{
  "text_encoder_norm_position": "pre",
  "text_encoder_inner_norm": false,
  "text_encoder_positions": "rope",
  "nesterov": false,
  "weight_decay": 0.01,
  "adamw_weight_decay_other_params": 0.05
}
Rows from block 4 of the text encoder, named by matrix and row number. Rows with one number belong to one neuron. Each number is 200 + 20 x the weight over its row's rms, rounded and kept within 0 to 999. All counts start at 0. After the name is the row's rms in percent of the matrix's.
# fc1: MLP up (text_encoder.blocks.4.mlp.fc1.weight, 384x128), inputs 0-63
# fc2: MLP down (text_encoder.blocks.4.mlp.fc2.weight, 128x384, transposed), outputs 0-63
fc1.312,104,236,195,170,211,240,225,219,196,189,179,233,199,212,185,161,201,181,225,196,206,202,238,207,201,207,189,168,204,183,191,225,189,223,206,198,219,211,183,195,191,200,180,176,198,213,204,204,209,175,165,202,204,179,189,202,175,171,187,173,186,208,163,169,184
fc1.313,102,178,206,189,191,182,173,196,225,205,194,241,196,191,145,187,219,212,177,235,179,216,222,231,203,197,212,193,205,179,188,188,201,169,206,187,212,190,168,196,246,186,192,183,214,228,183,171,247,157,212,180,230,163,180,175,203,197,190,223,201,221,246,175,213
fc1.314,052,184,222,215,209,246,186,218,223,193,186,175,192,224,167,235,199,181,201,239,171,228,207,199,201,195,199,201,179,175,186,211,197,211,200,201,222,171,185,216,192,171,171,181,212,215,192,177,229,199,224,201,249,162,190,175,200,187,162,201,233,224,184,158,216
fc1.315,095,205,208,195,229,258,217,180,221,189,210,217,205,203,207,202,223,222,194,228,189,208,217,174,201,144,173,190,203,210,201,213,242,175,226,188,217,181,178,186,162,187,191,178,189,243,221,239,205,173,197,213,215,203,179,199,182,168,188,176,238,222,194,194,183
fc1.316,073,172,199,220,232,206,180,256,204,198,220,181,218,223,177,177,192,175,170,205,164,181,204,242,187,190,182,224,205,219,188,149,182,188,164,193,181,196,205,210,178,206,201,198,203,179,200,177,236,202,199,196,200,219,195,228,209,190,194,178,238,244,183,200,228
fc1.317,124,182,148,204,229,194,186,238,199,183,212,224,203,202,178,200,225,192,192,194,201,192,215,206,198,178,206,199,183,193,212,206,208,177,203,217,214,176,224,229,175,178,165,221,200,205,172,172,172,192,185,208,196,171,206,190,198,176,191,207,231,177,207,194,185
fc1.318,107,181,193,198,227,189,211,214,210,201,198,256,200,213,197,193,188,228,167,216,244,213,254,190,176,179,213,200,217,206,200,202,205,228,203,193,205,192,186,207,217,199,199,192,218,208,180,182,245,184,219,169,185,198,211,216,157,180,173,174,204,212,186,203,213
fc1.319,101,211,228,184,206,193,195,194,208,223,190,178,206,221,189,185,194,217,158,217,176,178,236,234,190,242,197,192,193,210,219,229,183,240,198,189,155,193,192,208,214,199,190,210,200,219,181,188,221,196,242,181,239,174,197,187,183,190,208,195,210,222,200,217,183
fc1.320,092,206,227,183,208,259,160,167,190,216,171,198,184,195,209,193,202,237,221,212,190,200,224,205,212,188,197,192,162,179,202,205,198,217,193,208,205,189,175,190,195,192,194,202,203,218,210,201,199,204,188,235,201,181,186,203,185,232,165,221,188,205,204,215,182
fc1.321,095,229,202,225,199,233,191,177,205,175,194,233,180,186,187,177,169,190,182,208,276,170,232,217,197,189,224,232,189,188,185,191,225,213,178,199,178,214,211,222,223,175,177,218,200,203,189,244,165,190,197,185,163,184,189,210,195,186,196,181,219,191,217,233,204
fc1.322,072,176,193,177,205,200,204,184,167,161,194,252,194,234,170,171,180,216,172,229,220,175,226,215,195,211,200,206,222,221,196,230,207,232,235,208,223,220,202,171,200,198,196,181,179,193,188,200,188,224,202,208,200,199,211,180,165,214,164,186,194,221,216,187,223
fc1.323,036,187,207,184,181,199,216,224,193,198,198,228,194,206,172,182,193,230,189,185,192,179,222,223,245,185,184,212,200,218,220,170,201,193,201,196,173,192,192,202,193,184,202,222,229,214,201,144,183,154,217,222,200,221,185,194,206,217,191,202,231,245,196,173,197
fc1.324,145,184,208,217,216,211,209,233,183,220,202,201,188,220,177,194,195,205,177,208,205,205,234,211,175,174,193,167,194,205,162,187,198,194,192,211,189,198,190,211,186,158,192,211,216,227,218,184,186,189,186,183,188,198,157,207,187,189,216,190,195,247,224,191,167
fc1.325,072,183,188,225,203,210,207,209,207,221,169,234,232,220,192,191,187,168,188,210,185,201,207,220,224,193,183,203,211,215,183,175,174,213,219,188,200,209,211,209,210,218,165,205,196,200,191,210,206,201,218,211,174,185,181,209,197,189,210,214,156,194,232,203,210
fc1.326,094,188,204,215,215,219,182,207,226,178,214,233,196,197,181,205,178,206,191,207,203,215,210,240,261,181,187,193,179,222,182,200,195,195,197,195,200,179,176,214,242,191,166,195,177,220,212,216,181,166,191,200,183,218,223,180,191,227,211,200,183,171,192,212,203
fc1.327,106,206,228,179,211,188,219,159,215,239,197,200,218,212,199,228,215,202,190,195,197,210,220,229,181,179,202,187,227,211,179,207,179,203,202,210,220,168,201,233,203,158,174,200,205,195,201,182,191,194,177,230,201,197,175,179,171,199,229,203,238,216,178,205,176
fc1.328,124,174,204,175,206,211,214,210,202,183,177,206,224,196,186,167,175,171,205,213,213,207,196,220,230,195,186,189,178,207,215,195,186,154,192,185,199,195,175,225,208,181,171,226,209,209,200,190,185,196,163,189,218,225,201,176,217,198,188,182,231,181,195,187,162
fc1.329,041,210,207,177,214,220,185,175,202,165,198,200,187,234,234,180,214,209,215,230,186,188,192,209,208,234,172,206,188,178,227,200,203,245,202,186,225,177,209,211,182,162,204,224,202,226,196,172,201,229,177,236,223,188,189,211,207,208,168,194,227,226,169,214,172
fc1.330,120,200,197,191,184,182,237,210,219,195,203,195,174,220,187,185,192,162,203,205,213,214,215,217,185,171,192,197,190,207,182,202,206,182,216,188,234,211,180,218,213,181,163,171,206,225,176,229,165,219,210,195,183,190,205,198,187,203,228,223,234,223,194,235,235
fc1.331,089,203,213,250,225,220,235,193,211,195,207,210,223,208,203,173,178,187,184,239,215,197,185,237,182,235,183,194,204,221,187,228,188,216,181,201,211,168,189,183,221,181,167,208,229,205,162,202,192,212,182,215,205,210,173,189,190,228,164,203,236,209,239,211,211
fc1.332,088,167,208,182,225,224,217,198,205,238,191,210,175,206,186,238,217,156,174,185,201,195,255,210,225,158,206,226,191,200,242,185,203,221,178,202,210,196,165,193,187,204,170,195,162,251,215,186,199,219,183,158,195,187,201,211,177,233,221,191,198,196,168,207,207
fc1.333,139,232,220,190,196,201,208,218,226,174,217,214,199,190,190,181,182,183,193,191,210,205,214,179,203,171,196,197,165,201,194,208,199,173,181,215,213,200,194,219,161,174,168,186,181,206,231,189,214,189,215,173,200,201,203,185,179,223,182,209,237,210,210,189,222
fc1.334,102,216,201,189,237,220,224,185,220,181,179,186,192,178,202,173,230,193,189,207,208,203,246,263,196,200,198,196,201,223,227,210,216,217,217,186,186,195,211,212,210,180,192,207,193,217,197,203,220,209,177,173,177,198,165,177,170,222,207,211,208,236,171,202,185
fc1.335,133,212,207,198,178,238,220,195,205,188,185,248,194,231,189,192,216,190,183,199,203,180,212,206,203,194,175,213,205,245,196,184,161,188,221,234,208,253,232,204,192,175,205,198,203,219,191,235,189,163,183,228,191,178,193,197,215,165,174,199,201,201,196,188,206
fc1.336,095,200,200,191,223,192,209,234,221,182,163,210,244,200,184,195,184,191,167,211,201,219,203,221,180,166,212,179,193,220,205,206,183,214,220,237,197,201,210,210,206,207,167,210,216,198,187,159,228,187,196,187,232,177,174,218,168,199,198,200,208,213,190,216,190
fc1.337,132,193,170,207,227,211,204,201,206,177,230,210,190,226,182,214,232,205,192,188,200,202,192,218,192,183,189,161,217,178,176,157,221,185,182,187,197,203,198,241,231,192,189,181,176,181,195,218,227,180,154,183,231,188,219,178,193,165,178,188,203,254,217,200,246
fc1.338,094,188,209,199,173,225,205,205,176,221,195,182,204,200,205,172,206,190,163,211,199,180,202,205,193,197,196,199,180,227,206,232,191,182,216,165,179,179,189,211,204,185,176,195,189,197,192,188,219,177,248,193,209,220,154,222,183,188,172,176,191,154,201,207,173
fc1.339,075,234,212,206,233,242,197,245,186,196,193,202,188,190,185,172,207,183,179,217,214,223,213,187,172,187,166,242,208,181,196,192,219,175,205,201,214,185,243,219,208,204,171,222,134,190,183,175,200,174,207,176,222,193,191,182,181,197,182,189,197,215,227,189,189
fc1.340,086,191,204,204,227,199,202,178,209,200,213,193,175,209,185,210,165,207,172,204,174,201,215,224,196,184,201,164,188,169,221,197,225,180,197,195,184,183,232,202,188,189,193,210,201,201,216,223,210,167,179,201,223,192,211,245,177,192,203,209,178,202,194,232,157
fc1.341,106,204,184,183,215,224,214,193,188,189,189,210,247,184,157,188,177,193,187,232,226,204,250,183,200,185,166,158,218,225,177,181,200,209,198,198,214,210,196,195,226,156,174,223,166,213,209,167,183,227,223,208,225,194,202,161,215,171,201,194,200,204,214,193,199
fc1.342,110,238,211,196,216,191,194,183,194,196,181,180,166,204,200,162,201,241,189,215,199,190,253,248,211,215,207,202,166,228,190,174,209,196,215,205,229,206,169,178,214,179,203,172,211,199,164,211,237,201,214,182,204,168,203,169,213,202,182,201,203,211,196,176,210
fc1.343,047,185,192,199,191,257,185,203,169,200,231,212,200,188,169,207,197,213,196,196,222,214,197,202,200,208,172,174,151,206,163,202,184,203,200,182,215,228,213,224,208,213,191,197,170,186,235,180,226,197,177,222,215,185,202,217,218,224,178,216,214,178,201,229,215
fc1.344,109,213,179,211,203,203,190,234,210,203,236,218,209,201,194,180,176,180,177,217,161,184,210,177,189,224,165,212,194,214,199,219,213,214,169,166,192,182,182,244,208,149,189,209,203,204,195,227,204,200,190,189,222,208,195,205,180,206,185,195,206,188,169,199,209
fc1.345,090,238,218,150,207,229,180,210,193,215,190,197,187,158,179,165,214,187,176,189,205,167,212,218,209,174,222,199,200,238,199,196,224,191,201,195,194,226,184,213,210,177,185,210,175,211,163,185,217,168,198,205,226,194,142,220,189,199,193,208,189,180,196,202,227
fc1.346,171,222,234,203,195,228,178,220,195,170,189,197,218,203,199,178,201,186,199,196,216,166,233,174,209,216,186,162,164,207,190,189,164,198,221,186,208,228,196,206,238,210,150,190,218,192,183,201,208,222,202,173,218,195,198,192,175,188,198,198,187,185,206,224,201
fc1.347,092,214,201,202,209,195,214,165,209,183,217,194,218,244,202,191,224,183,186,198,212,172,204,201,165,206,191,211,207,209,198,173,208,215,190,213,158,218,205,180,166,193,184,210,190,243,228,239,190,198,179,171,202,197,190,183,194,182,144,166,229,230,192,198,191
fc1.348,111,190,195,189,240,198,191,187,226,187,215,197,194,193,193,213,228,203,180,242,187,209,243,231,190,181,195,184,215,198,202,207,194,170,180,213,203,200,239,227,185,151,186,198,163,149,244,200,212,163,209,215,206,184,216,182,186,148,218,201,218,245,205,203,205
fc1.349,071,210,205,194,211,199,241,222,214,211,197,211,229,185,214,189,167,178,239,228,217,211,219,196,200,156,181,201,213,194,222,162,209,168,190,231,232,207,197,188,152,183,170,209,187,203,205,213,220,183,159,179,209,235,181,185,190,212,201,203,208,220,212,192,188
fc1.350,087,219,208,195,186,189,177,171,194,179,175,218,222,191,186,192,201,188,177,234,236,192,196,225,200,209,201,189,207,206,166,201,218,211,179,180,200,205,208,222,210,175,220,231,201,172,198,193,219,172,205,223,207,158,208,185,167,176,180,213,199,204,228,162,182
fc1.351,123,225,202,184,207,226,201,186,191,198,182,250,185,182,206,200,214,192,200,196,218,208,219,195,169,208,200,216,225,215,211,197,198,203,158,194,226,208,198,220,209,180,168,208,164,198,189,194,187,216,191,215,227,197,185,196,188,188,202,183,202,183,159,244,181
fc1.352,160,204,231,206,193,223,183,225,202,211,208,220,199,191,181,199,183,205,166,224,195,210,258,231,173,163,219,160,218,225,193,200,192,172,202,167,199,197,200,186,179,187,156,178,174,212,214,216,190,204,182,221,216,191,187,209,203,204,212,189,197,200,173,228,172
fc1.353,127,191,178,202,226,209,227,188,208,168,185,213,209,205,180,194,212,204,189,212,220,215,237,192,216,209,206,170,207,209,205,188,223,197,211,210,205,186,183,202,213,166,187,224,187,246,248,164,209,177,215,207,194,191,177,221,209,165,183,219,189,219,188,184,200
fc1.354,110,181,223,221,216,204,180,214,213,235,204,214,165,221,210,185,203,181,181,163,194,185,225,190,183,179,215,159,171,220,212,186,204,202,187,158,190,236,193,176,187,212,198,214,192,213,192,189,183,248,190,221,211,223,217,176,193,199,167,207,220,187,230,214,218
fc1.355,116,228,192,206,201,209,193,204,221,184,185,219,210,253,223,187,208,216,214,236,227,174,232,222,243,174,207,197,184,182,227,212,196,212,181,190,184,196,218,249,187,199,153,212,223,224,208,198,227,198,174,196,197,177,172,224,167,178,181,171,215,197,212,199,191
fc1.356,112,191,211,240,214,243,210,244,180,164,182,229,188,202,193,215,180,187,205,237,184,192,244,188,211,193,182,200,208,202,189,192,172,181,202,183,203,204,194,192,186,179,213,171,197,197,190,201,174,201,204,194,230,203,206,191,201,172,157,196,232,226,204,219,205
fc1.357,126,206,215,195,209,189,202,189,196,182,220,247,198,217,212,194,219,183,161,184,183,241,224,217,206,200,204,180,193,200,190,210,209,185,237,172,213,191,200,183,202,181,187,194,189,218,212,198,227,186,217,221,216,223,153,247,190,184,202,177,214,189,211,176,198
fc1.358,108,186,198,187,204,193,181,236,206,183,193,253,185,230,198,198,215,178,157,219,205,178,190,231,244,224,206,196,201,204,214,178,191,185,237,180,219,190,189,202,207,187,151,225,212,201,196,181,249,195,181,199,222,186,190,190,180,210,203,199,195,192,210,214,161
fc1.359,103,188,239,187,233,226,197,181,205,233,169,220,167,177,191,216,183,207,210,190,208,177,226,215,187,238,175,187,206,196,180,222,209,174,204,196,224,202,172,187,174,157,189,211,185,200,208,188,194,164,183,205,179,217,176,217,212,183,170,189,212,240,190,194,161
fc1.360,081,200,201,218,191,202,213,227,191,186,162,175,199,196,175,190,182,210,181,194,203,213,227,189,181,182,219,183,194,188,206,185,184,189,189,234,216,163,209,224,211,205,208,198,201,218,194,150,225,171,188,185,181,200,190,212,184,217,186,249,207,223,216,206,209
fc1.361,092,188,187,206,234,217,199,207,207,164,165,204,203,201,176,220,205,184,178,225,230,222,208,199,166,197,207,204,182,149,220,169,151,217,179,233,177,213,187,188,236,198,194,191,179,217,173,189,211,180,205,203,204,220,217,177,182,208,184,186,212,223,178,196,164
fc1.362,070,216,186,219,211,254,211,198,229,185,164,208,184,193,196,167,185,169,196,218,203,221,196,186,177,215,153,181,195,224,206,225,203,214,189,166,207,213,212,194,232,193,163,187,232,213,213,176,220,197,176,148,210,173,208,206,195,237,152,219,223,201,238,197,199
fc1.363,076,211,214,208,201,204,185,204,223,233,198,201,202,168,196,180,195,229,186,187,200,227,244,210,192,191,168,189,186,200,202,238,164,214,230,227,190,242,214,182,208,168,190,244,160,203,202,169,231,170,177,215,205,206,206,165,216,219,195,208,209,247,223,219,239
fc2.312,105,177,206,211,187,187,204,196,206,211,200,197,189,215,235,222,182,232,177,206,203,187,161,199,240,203,181,213,231,201,182,166,195,200,207,155,186,234,196,159,196,226,175,223,242,206,184,206,183,229,193,183,204,216,166,186,193,196,201,188,221,175,178,228,208
fc2.313,102,170,245,206,219,191,194,202,171,206,204,216,180,236,205,229,251,213,226,179,242,204,191,187,192,201,165,210,191,201,174,206,198,191,199,163,230,222,223,204,220,219,166,206,198,185,229,201,173,188,183,200,194,164,209,219,243,217,227,214,198,201,198,198,174
fc2.314,059,185,214,195,173,195,215,204,213,241,187,198,192,239,199,174,201,190,237,202,211,210,195,203,208,180,219,185,224,239,207,207,213,186,208,189,216,189,197,201,149,196,196,227,193,162,205,194,195,198,199,210,195,211,207,183,203,210,195,211,174,219,196,178,205
fc2.315,104,188,189,194,187,215,196,190,237,170,195,179,159,211,170,187,163,218,207,187,184,217,195,240,169,190,200,190,200,206,214,219,201,200,209,211,162,192,224,176,234,204,195,279,243,203,188,203,183,161,172,225,185,199,194,198,192,187,186,192,230,185,215,212,205
fc2.316,078,178,177,191,188,171,194,201,213,238,194,245,220,181,203,238,208,199,193,198,185,161,197,219,252,247,201,193,200,240,201,242,208,182,207,197,171,187,228,208,208,172,170,203,171,195,218,217,203,174,206,214,201,208,210,173,191,206,201,156,209,173,231,163,227
fc2.317,115,171,224,201,167,209,180,193,176,189,200,204,191,237,194,194,205,222,183,196,206,205,190,236,182,205,187,214,216,201,212,198,185,183,199,166,205,198,193,175,181,199,228,209,208,205,185,253,246,169,162,208,199,226,193,232,177,218,204,181,226,201,208,220,213
fc2.318,105,228,203,218,191,215,185,190,233,184,232,164,186,196,204,193,211,211,207,182,161,181,207,240,191,207,221,234,225,242,176,186,195,182,222,194,228,184,224,196,211,195,194,212,209,232,243,210,173,168,172,235,184,169,188,194,204,192,200,176,218,192,210,176,191
fc2.319,095,213,219,210,176,172,197,213,198,190,214,223,188,201,197,177,214,196,185,194,194,193,207,182,210,219,198,240,206,194,179,222,218,177,212,201,217,225,202,202,219,171,152,199,236,185,213,185,197,200,202,221,169,171,252,206,237,180,225,210,173,195,230,221,196
fc2.320,103,200,184,225,204,241,221,219,187,220,180,192,236,214,202,211,221,170,193,196,211,213,234,201,207,228,226,187,198,206,184,159,209,217,218,201,227,182,193,187,203,195,194,201,174,196,165,197,201,217,168,201,183,201,187,192,196,226,243,203,191,194,182,224,197
fc2.321,098,217,203,166,207,208,196,190,185,178,200,225,196,196,168,189,228,202,188,212,182,214,189,213,236,217,249,201,229,212,221,218,220,216,213,170,227,155,206,189,238,213,207,192,210,218,186,173,222,194,189,194,273,222,181,190,212,185,211,190,152,211,208,197,196
fc2.322,073,168,213,224,193,192,213,207,205,190,228,148,159,180,196,202,217,209,228,238,202,222,233,228,232,209,175,168,175,200,167,201,192,207,239,181,195,199,206,233,171,180,203,217,189,200,221,161,199,169,233,170,185,190,251,216,215,207,199,195,185,179,208,179,166
fc2.323,034,198,188,191,220,202,206,187,211,226,204,185,257,236,212,213,221,231,207,224,224,227,232,224,192,177,212,198,200,189,190,212,194,188,180,160,185,209,190,202,197,236,192,184,213,244,216,186,219,167,218,164,197,207,170,199,190,233,182,249,215,211,179,231,179
fc2.324,157,145,219,209,202,187,177,197,201,230,211,175,182,186,213,234,194,184,229,203,193,187,204,171,171,230,211,171,211,220,191,211,219,221,208,209,213,217,187,219,231,186,184,224,210,201,220,168,220,209,246,227,223,209,202,203,218,175,182,218,186,180,214,189,214
fc2.325,071,171,198,165,207,213,175,199,185,196,204,197,201,211,203,233,214,209,234,193,249,194,189,197,193,214,226,191,246,221,156,167,181,217,175,191,191,188,202,188,197,190,210,203,203,212,171,214,160,210,226,235,204,199,184,198,179,205,199,193,179,170,216,214,166
fc2.326,095,198,187,211,194,185,230,191,223,194,188,211,199,182,182,189,195,188,186,189,160,205,199,169,176,205,209,160,202,192,221,199,218,200,241,192,197,194,194,194,172,213,211,210,190,182,184,206,192,162,204,197,225,223,222,191,217,208,140,192,218,227,189,182,220
fc2.327,112,217,165,190,208,192,199,221,186,189,202,208,202,204,223,212,212,226,193,206,224,192,202,170,199,202,215,208,212,237,211,188,203,200,208,229,206,260,205,202,208,245,184,218,208,238,185,185,203,211,232,200,208,181,205,211,204,196,209,197,200,201,198,187,207
fc2.328,118,196,212,165,213,209,175,207,240,218,198,171,181,181,258,216,178,201,183,224,205,199,211,175,214,201,227,179,221,174,184,190,206,239,198,205,160,225,174,186,187,186,212,229,170,226,204,182,186,177,224,224,183,203,179,212,190,212,218,219,188,189,207,205,202
fc2.329,039,208,182,217,196,198,221,190,214,232,169,209,164,224,202,155,184,178,183,167,205,208,198,206,187,189,200,201,204,242,187,211,197,207,194,169,203,221,181,162,178,195,161,205,205,210,213,240,227,205,193,194,192,179,181,192,196,203,183,204,216,240,217,212,188
fc2.330,113,201,226,202,184,242,198,198,203,192,198,175,212,205,212,199,202,215,200,216,199,219,181,182,180,254,249,184,210,171,198,210,228,198,210,176,186,184,226,200,186,209,227,230,204,220,215,187,218,205,214,214,179,206,167,175,151,214,167,195,211,174,189,185,190
fc2.331,087,197,208,176,206,188,183,212,189,231,196,193,184,209,168,208,170,192,233,211,184,206,208,192,222,225,216,201,225,182,177,172,187,206,249,219,173,194,200,213,210,207,180,198,255,229,204,216,181,216,197,177,213,219,219,206,202,188,211,206,170,175,154,176,206
fc2.332,092,170,180,222,180,193,212,194,197,192,216,182,206,206,229,230,172,228,206,195,233,193,220,226,205,195,218,208,233,199,179,224,210,194,206,213,222,174,184,222,218,181,190,187,185,214,229,230,175,199,196,205,206,167,175,198,216,186,177,239,245,203,202,145,168
fc2.333,132,206,181,218,192,188,195,239,215,193,215,193,180,202,236,209,197,236,212,185,251,185,203,167,182,190,225,243,200,196,219,195,207,222,197,186,179,173,189,213,209,193,176,220,201,208,159,212,181,183,211,227,224,162,193,195,199,205,248,206,206,209,205,207,203
fc2.334,108,211,199,214,205,196,218,220,225,214,187,160,171,223,202,206,214,192,216,183,198,218,156,161,173,218,232,204,189,152,227,229,197,173,186,207,177,184,210,193,226,181,213,211,199,180,208,188,215,203,192,206,173,190,193,209,186,215,222,215,208,171,199,218,206
fc2.335,113,196,180,211,198,195,176,189,186,184,192,204,194,229,237,220,194,213,198,180,178,208,188,172,178,233,201,169,231,207,173,200,207,212,232,222,205,221,203,179,174,215,204,180,178,214,190,163,213,222,204,256,164,168,186,225,189,211,195,207,246,225,196,204,182
fc2.336,102,185,172,193,212,176,180,205,218,193,231,212,175,177,212,173,191,231,217,190,198,185,227,229,196,244,202,178,222,234,187,209,191,209,203,201,220,175,220,206,188,224,180,179,211,215,173,161,219,211,163,211,176,186,180,177,210,198,205,187,199,195,157,189,202
fc2.337,116,215,186,164,218,182,203,207,177,202,219,215,175,217,210,188,184,176,148,209,207,182,211,210,197,196,178,182,197,203,228,167,198,218,209,206,237,163,206,195,195,178,185,216,199,189,189,205,206,210,218,214,195,206,199,212,215,219,193,220,205,198,173,149,206
fc2.338,095,196,196,201,198,239,220,230,182,183,195,220,229,183,205,207,186,177,200,200,229,208,240,214,231,167,222,205,206,207,212,187,211,181,180,200,213,163,190,205,202,208,219,205,203,198,177,192,206,204,225,169,193,158,204,192,219,207,205,223,171,179,203,226,195
fc2.339,071,216,191,219,212,171,174,161,236,194,210,179,204,177,213,198,173,185,223,200,183,198,196,224,211,186,230,204,222,210,213,201,143,222,185,199,209,236,221,189,198,210,206,220,188,205,194,241,194,180,183,233,193,184,170,191,220,202,230,205,200,192,202,216,179
fc2.340,091,210,194,249,210,231,214,204,199,222,197,167,199,196,150,229,193,210,183,195,229,172,198,212,180,201,195,201,242,176,232,201,205,180,208,173,186,192,183,193,190,213,195,223,168,230,192,183,191,209,216,175,210,187,192,195,207,213,175,163,180,195,195,196,217
fc2.341,111,237,233,185,194,211,189,184,266,157,210,217,186,188,185,194,190,164,159,185,208,172,215,217,212,195,177,222,201,171,237,217,198,178,196,198,212,195,228,191,202,218,237,173,226,223,201,214,160,188,217,203,177,248,207,216,197,227,195,201,216,218,211,185,155
fc2.342,102,225,216,208,208,219,205,191,189,226,189,193,185,200,174,182,206,206,198,238,176,192,196,186,188,192,191,187,204,209,204,207,186,216,180,178,184,180,213,162,203,207,166,222,143,208,216,187,181,188,221,209,201,205,248,214,177,204,198,221,157,184,186,228,232
fc2.343,054,228,203,181,211,157,214,174,199,193,182,134,216,194,208,183,211,200,231,211,188,185,167,237,183,215,210,237,203,181,253,201,215,198,187,198,170,173,172,192,207,219,158,243,238,206,208,226,206,207,203,203,200,200,188,159,214,188,225,200,214,208,211,184,202
fc2.344,105,217,214,187,214,203,238,182,194,201,198,210,184,238,192,221,173,180,227,219,208,171,204,152,178,201,227,216,228,203,192,231,193,199,226,205,195,194,216,182,165,178,222,173,163,214,211,221,190,178,206,205,173,190,192,197,201,188,215,188,193,194,191,201,194
fc2.345,082,190,187,235,199,188,232,172,194,169,206,178,206,174,213,208,216,190,224,245,178,189,202,203,177,194,157,215,213,173,167,201,216,204,227,225,178,192,205,221,212,213,190,227,148,203,179,223,225,207,183,197,163,220,242,219,191,204,224,207,184,199,176,196,202
fc2.346,154,213,141,193,214,194,178,191,203,244,210,202,206,190,173,206,233,222,210,182,198,191,183,187,214,175,204,225,217,174,169,231,172,199,217,192,182,184,187,204,217,238,195,158,179,207,163,188,177,190,192,209,207,207,216,223,203,211,218,186,175,206,232,207,227
fc2.347,090,206,202,223,156,183,182,217,243,226,219,200,193,211,197,202,197,191,206,207,182,193,189,214,218,199,246,182,196,190,216,222,190,173,212,206,193,229,190,197,199,205,196,215,169,197,180,194,159,176,212,229,210,222,184,217,216,201,201,190,197,189,160,144,175
fc2.348,112,229,190,213,220,186,232,228,181,251,219,191,195,231,202,201,208,212,224,176,205,209,182,192,181,214,215,192,217,215,200,196,168,234,199,189,227,212,178,221,181,232,188,239,190,210,209,182,173,218,199,221,209,201,197,199,227,204,176,198,176,193,207,222,195
fc2.349,073,196,179,186,204,168,196,181,186,224,174,205,234,188,173,230,206,256,213,206,214,215,162,213,212,219,180,196,196,232,223,207,210,202,194,176,199,192,188,206,232,190,192,203,195,213,206,185,220,202,171,160,215,185,183,173,205,195,205,218,165,190,204,154,221
fc2.350,086,197,197,178,191,224,227,222,176,236,192,198,212,221,203,211,207,205,216,203,218,154,202,208,200,208,181,213,238,176,225,178,173,203,198,209,193,203,199,201,178,203,198,199,207,210,180,181,167,225,238,168,180,198,188,224,184,230,197,198,192,224,177,205,234
fc2.351,120,218,218,167,204,192,202,164,158,190,221,197,189,223,188,225,197,182,232,214,200,207,209,191,228,202,214,190,174,162,196,170,209,184,187,196,221,197,194,202,193,173,228,191,232,192,198,219,181,217,207,205,223,197,237,205,219,206,212,210,214,181,231,186,201
fc2.352,157,182,190,218,219,180,156,214,209,187,195,171,202,168,209,201,177,193,226,200,191,217,193,179,188,189,211,206,209,213,192,226,207,170,219,201,167,185,214,205,212,187,173,218,202,202,213,179,171,218,234,182,184,216,223,208,194,219,219,180,163,186,194,164,201
fc2.353,124,224,189,152,235,246,209,196,217,185,204,187,179,198,215,183,196,193,200,212,204,160,212,211,198,184,204,210,199,222,230,174,213,192,184,176,223,196,217,214,221,203,173,200,228,190,182,179,187,205,206,208,209,194,193,192,198,171,206,224,208,189,222,164,230
fc2.354,105,208,211,207,175,185,200,186,218,225,233,205,185,199,153,183,197,162,155,224,191,234,224,229,214,188,178,180,209,210,147,169,203,228,215,177,227,202,203,199,218,204,218,161,211,200,189,188,217,204,197,202,216,219,212,198,244,204,205,184,205,213,165,184,202
fc2.355,103,207,216,223,224,204,197,214,175,184,229,201,206,182,217,212,202,241,171,197,212,189,254,169,227,204,176,205,208,190,181,167,190,192,204,174,201,215,211,190,190,189,187,202,183,198,194,167,174,236,177,197,176,231,198,257,191,218,170,214,176,219,186,195,229
fc2.356,121,215,195,183,212,217,170,181,236,200,211,228,173,214,226,201,220,162,187,178,198,215,178,213,219,186,208,181,192,231,234,228,176,219,192,207,197,195,194,251,201,212,196,210,242,208,188,177,197,187,192,223,176,167,202,193,199,164,216,202,193,170,211,185,189
fc2.357,116,226,192,170,209,183,229,190,179,218,189,149,173,169,160,140,199,207,239,184,207,187,192,228,222,194,186,266,230,212,212,234,225,191,212,208,179,208,215,197,211,184,216,200,208,216,173,207,180,210,199,210,185,201,227,237,203,217,165,213,213,190,198,194,196
fc2.358,119,208,189,244,162,189,224,225,186,230,202,185,157,155,181,170,185,188,210,199,202,214,186,182,206,198,204,179,223,194,204,189,221,236,184,224,191,226,173,205,203,229,202,212,165,219,198,223,190,194,229,184,171,190,237,177,262,220,201,204,169,206,203,178,212
fc2.359,110,217,201,227,184,192,232,200,205,225,199,200,207,201,183,196,183,182,225,172,230,183,164,193,166,202,178,201,204,182,179,168,209,192,212,194,193,200,211,181,205,204,204,194,225,171,181,220,182,240,183,243,225,204,240,196,235,189,235,155,211,170,207,180,169
fc2.360,091,180,211,169,204,216,182,206,167,205,220,238,151,231,179,233,195,162,212,196,190,194,168,210,171,206,198,194,237,202,217,191,194,188,228,204,219,207,200,198,210,201,193,184,188,225,215,177,200,210,156,171,190,203,159,191,216,188,226,220,201,195,228,187,186
fc2.361,091,195,202,195,169,191,223,219,214,208,216,188,202,201,153,206,203,189,207,170,183,211,217,199,227,202,204,190,242,212,193,225,217,223,216,206,198,192,193,218,187,254,198,171,202,169,220,232,195,169,186,193,196,206,191,198,195,172,219,193,168,217,160,206,201
fc2.362,069,174,182,178,193,198,154,175,191,227,217,195,208,207,218,228,196,189,198,216,188,164,181,225,201,192,181,165,195,184,196,181,151,214,208,235,202,225,206,222,179,191,170,212,164,257,205,234,213,226,222,211,197,184,182,225,228,195,220,198,226,212,173,202,210
fc2.363,074,200,184,202,185,149,234,216,228,184,222,220,199,223,187,201,209,193,167,172,218,180,199,177,189,218,233,205,239,162,229,188,185,197,187,177,231,198,200,216,184,201,194,182,209,211,187,208,190,200,200,213,160,184,213,218,201,221,199,221,214,206,166,198,183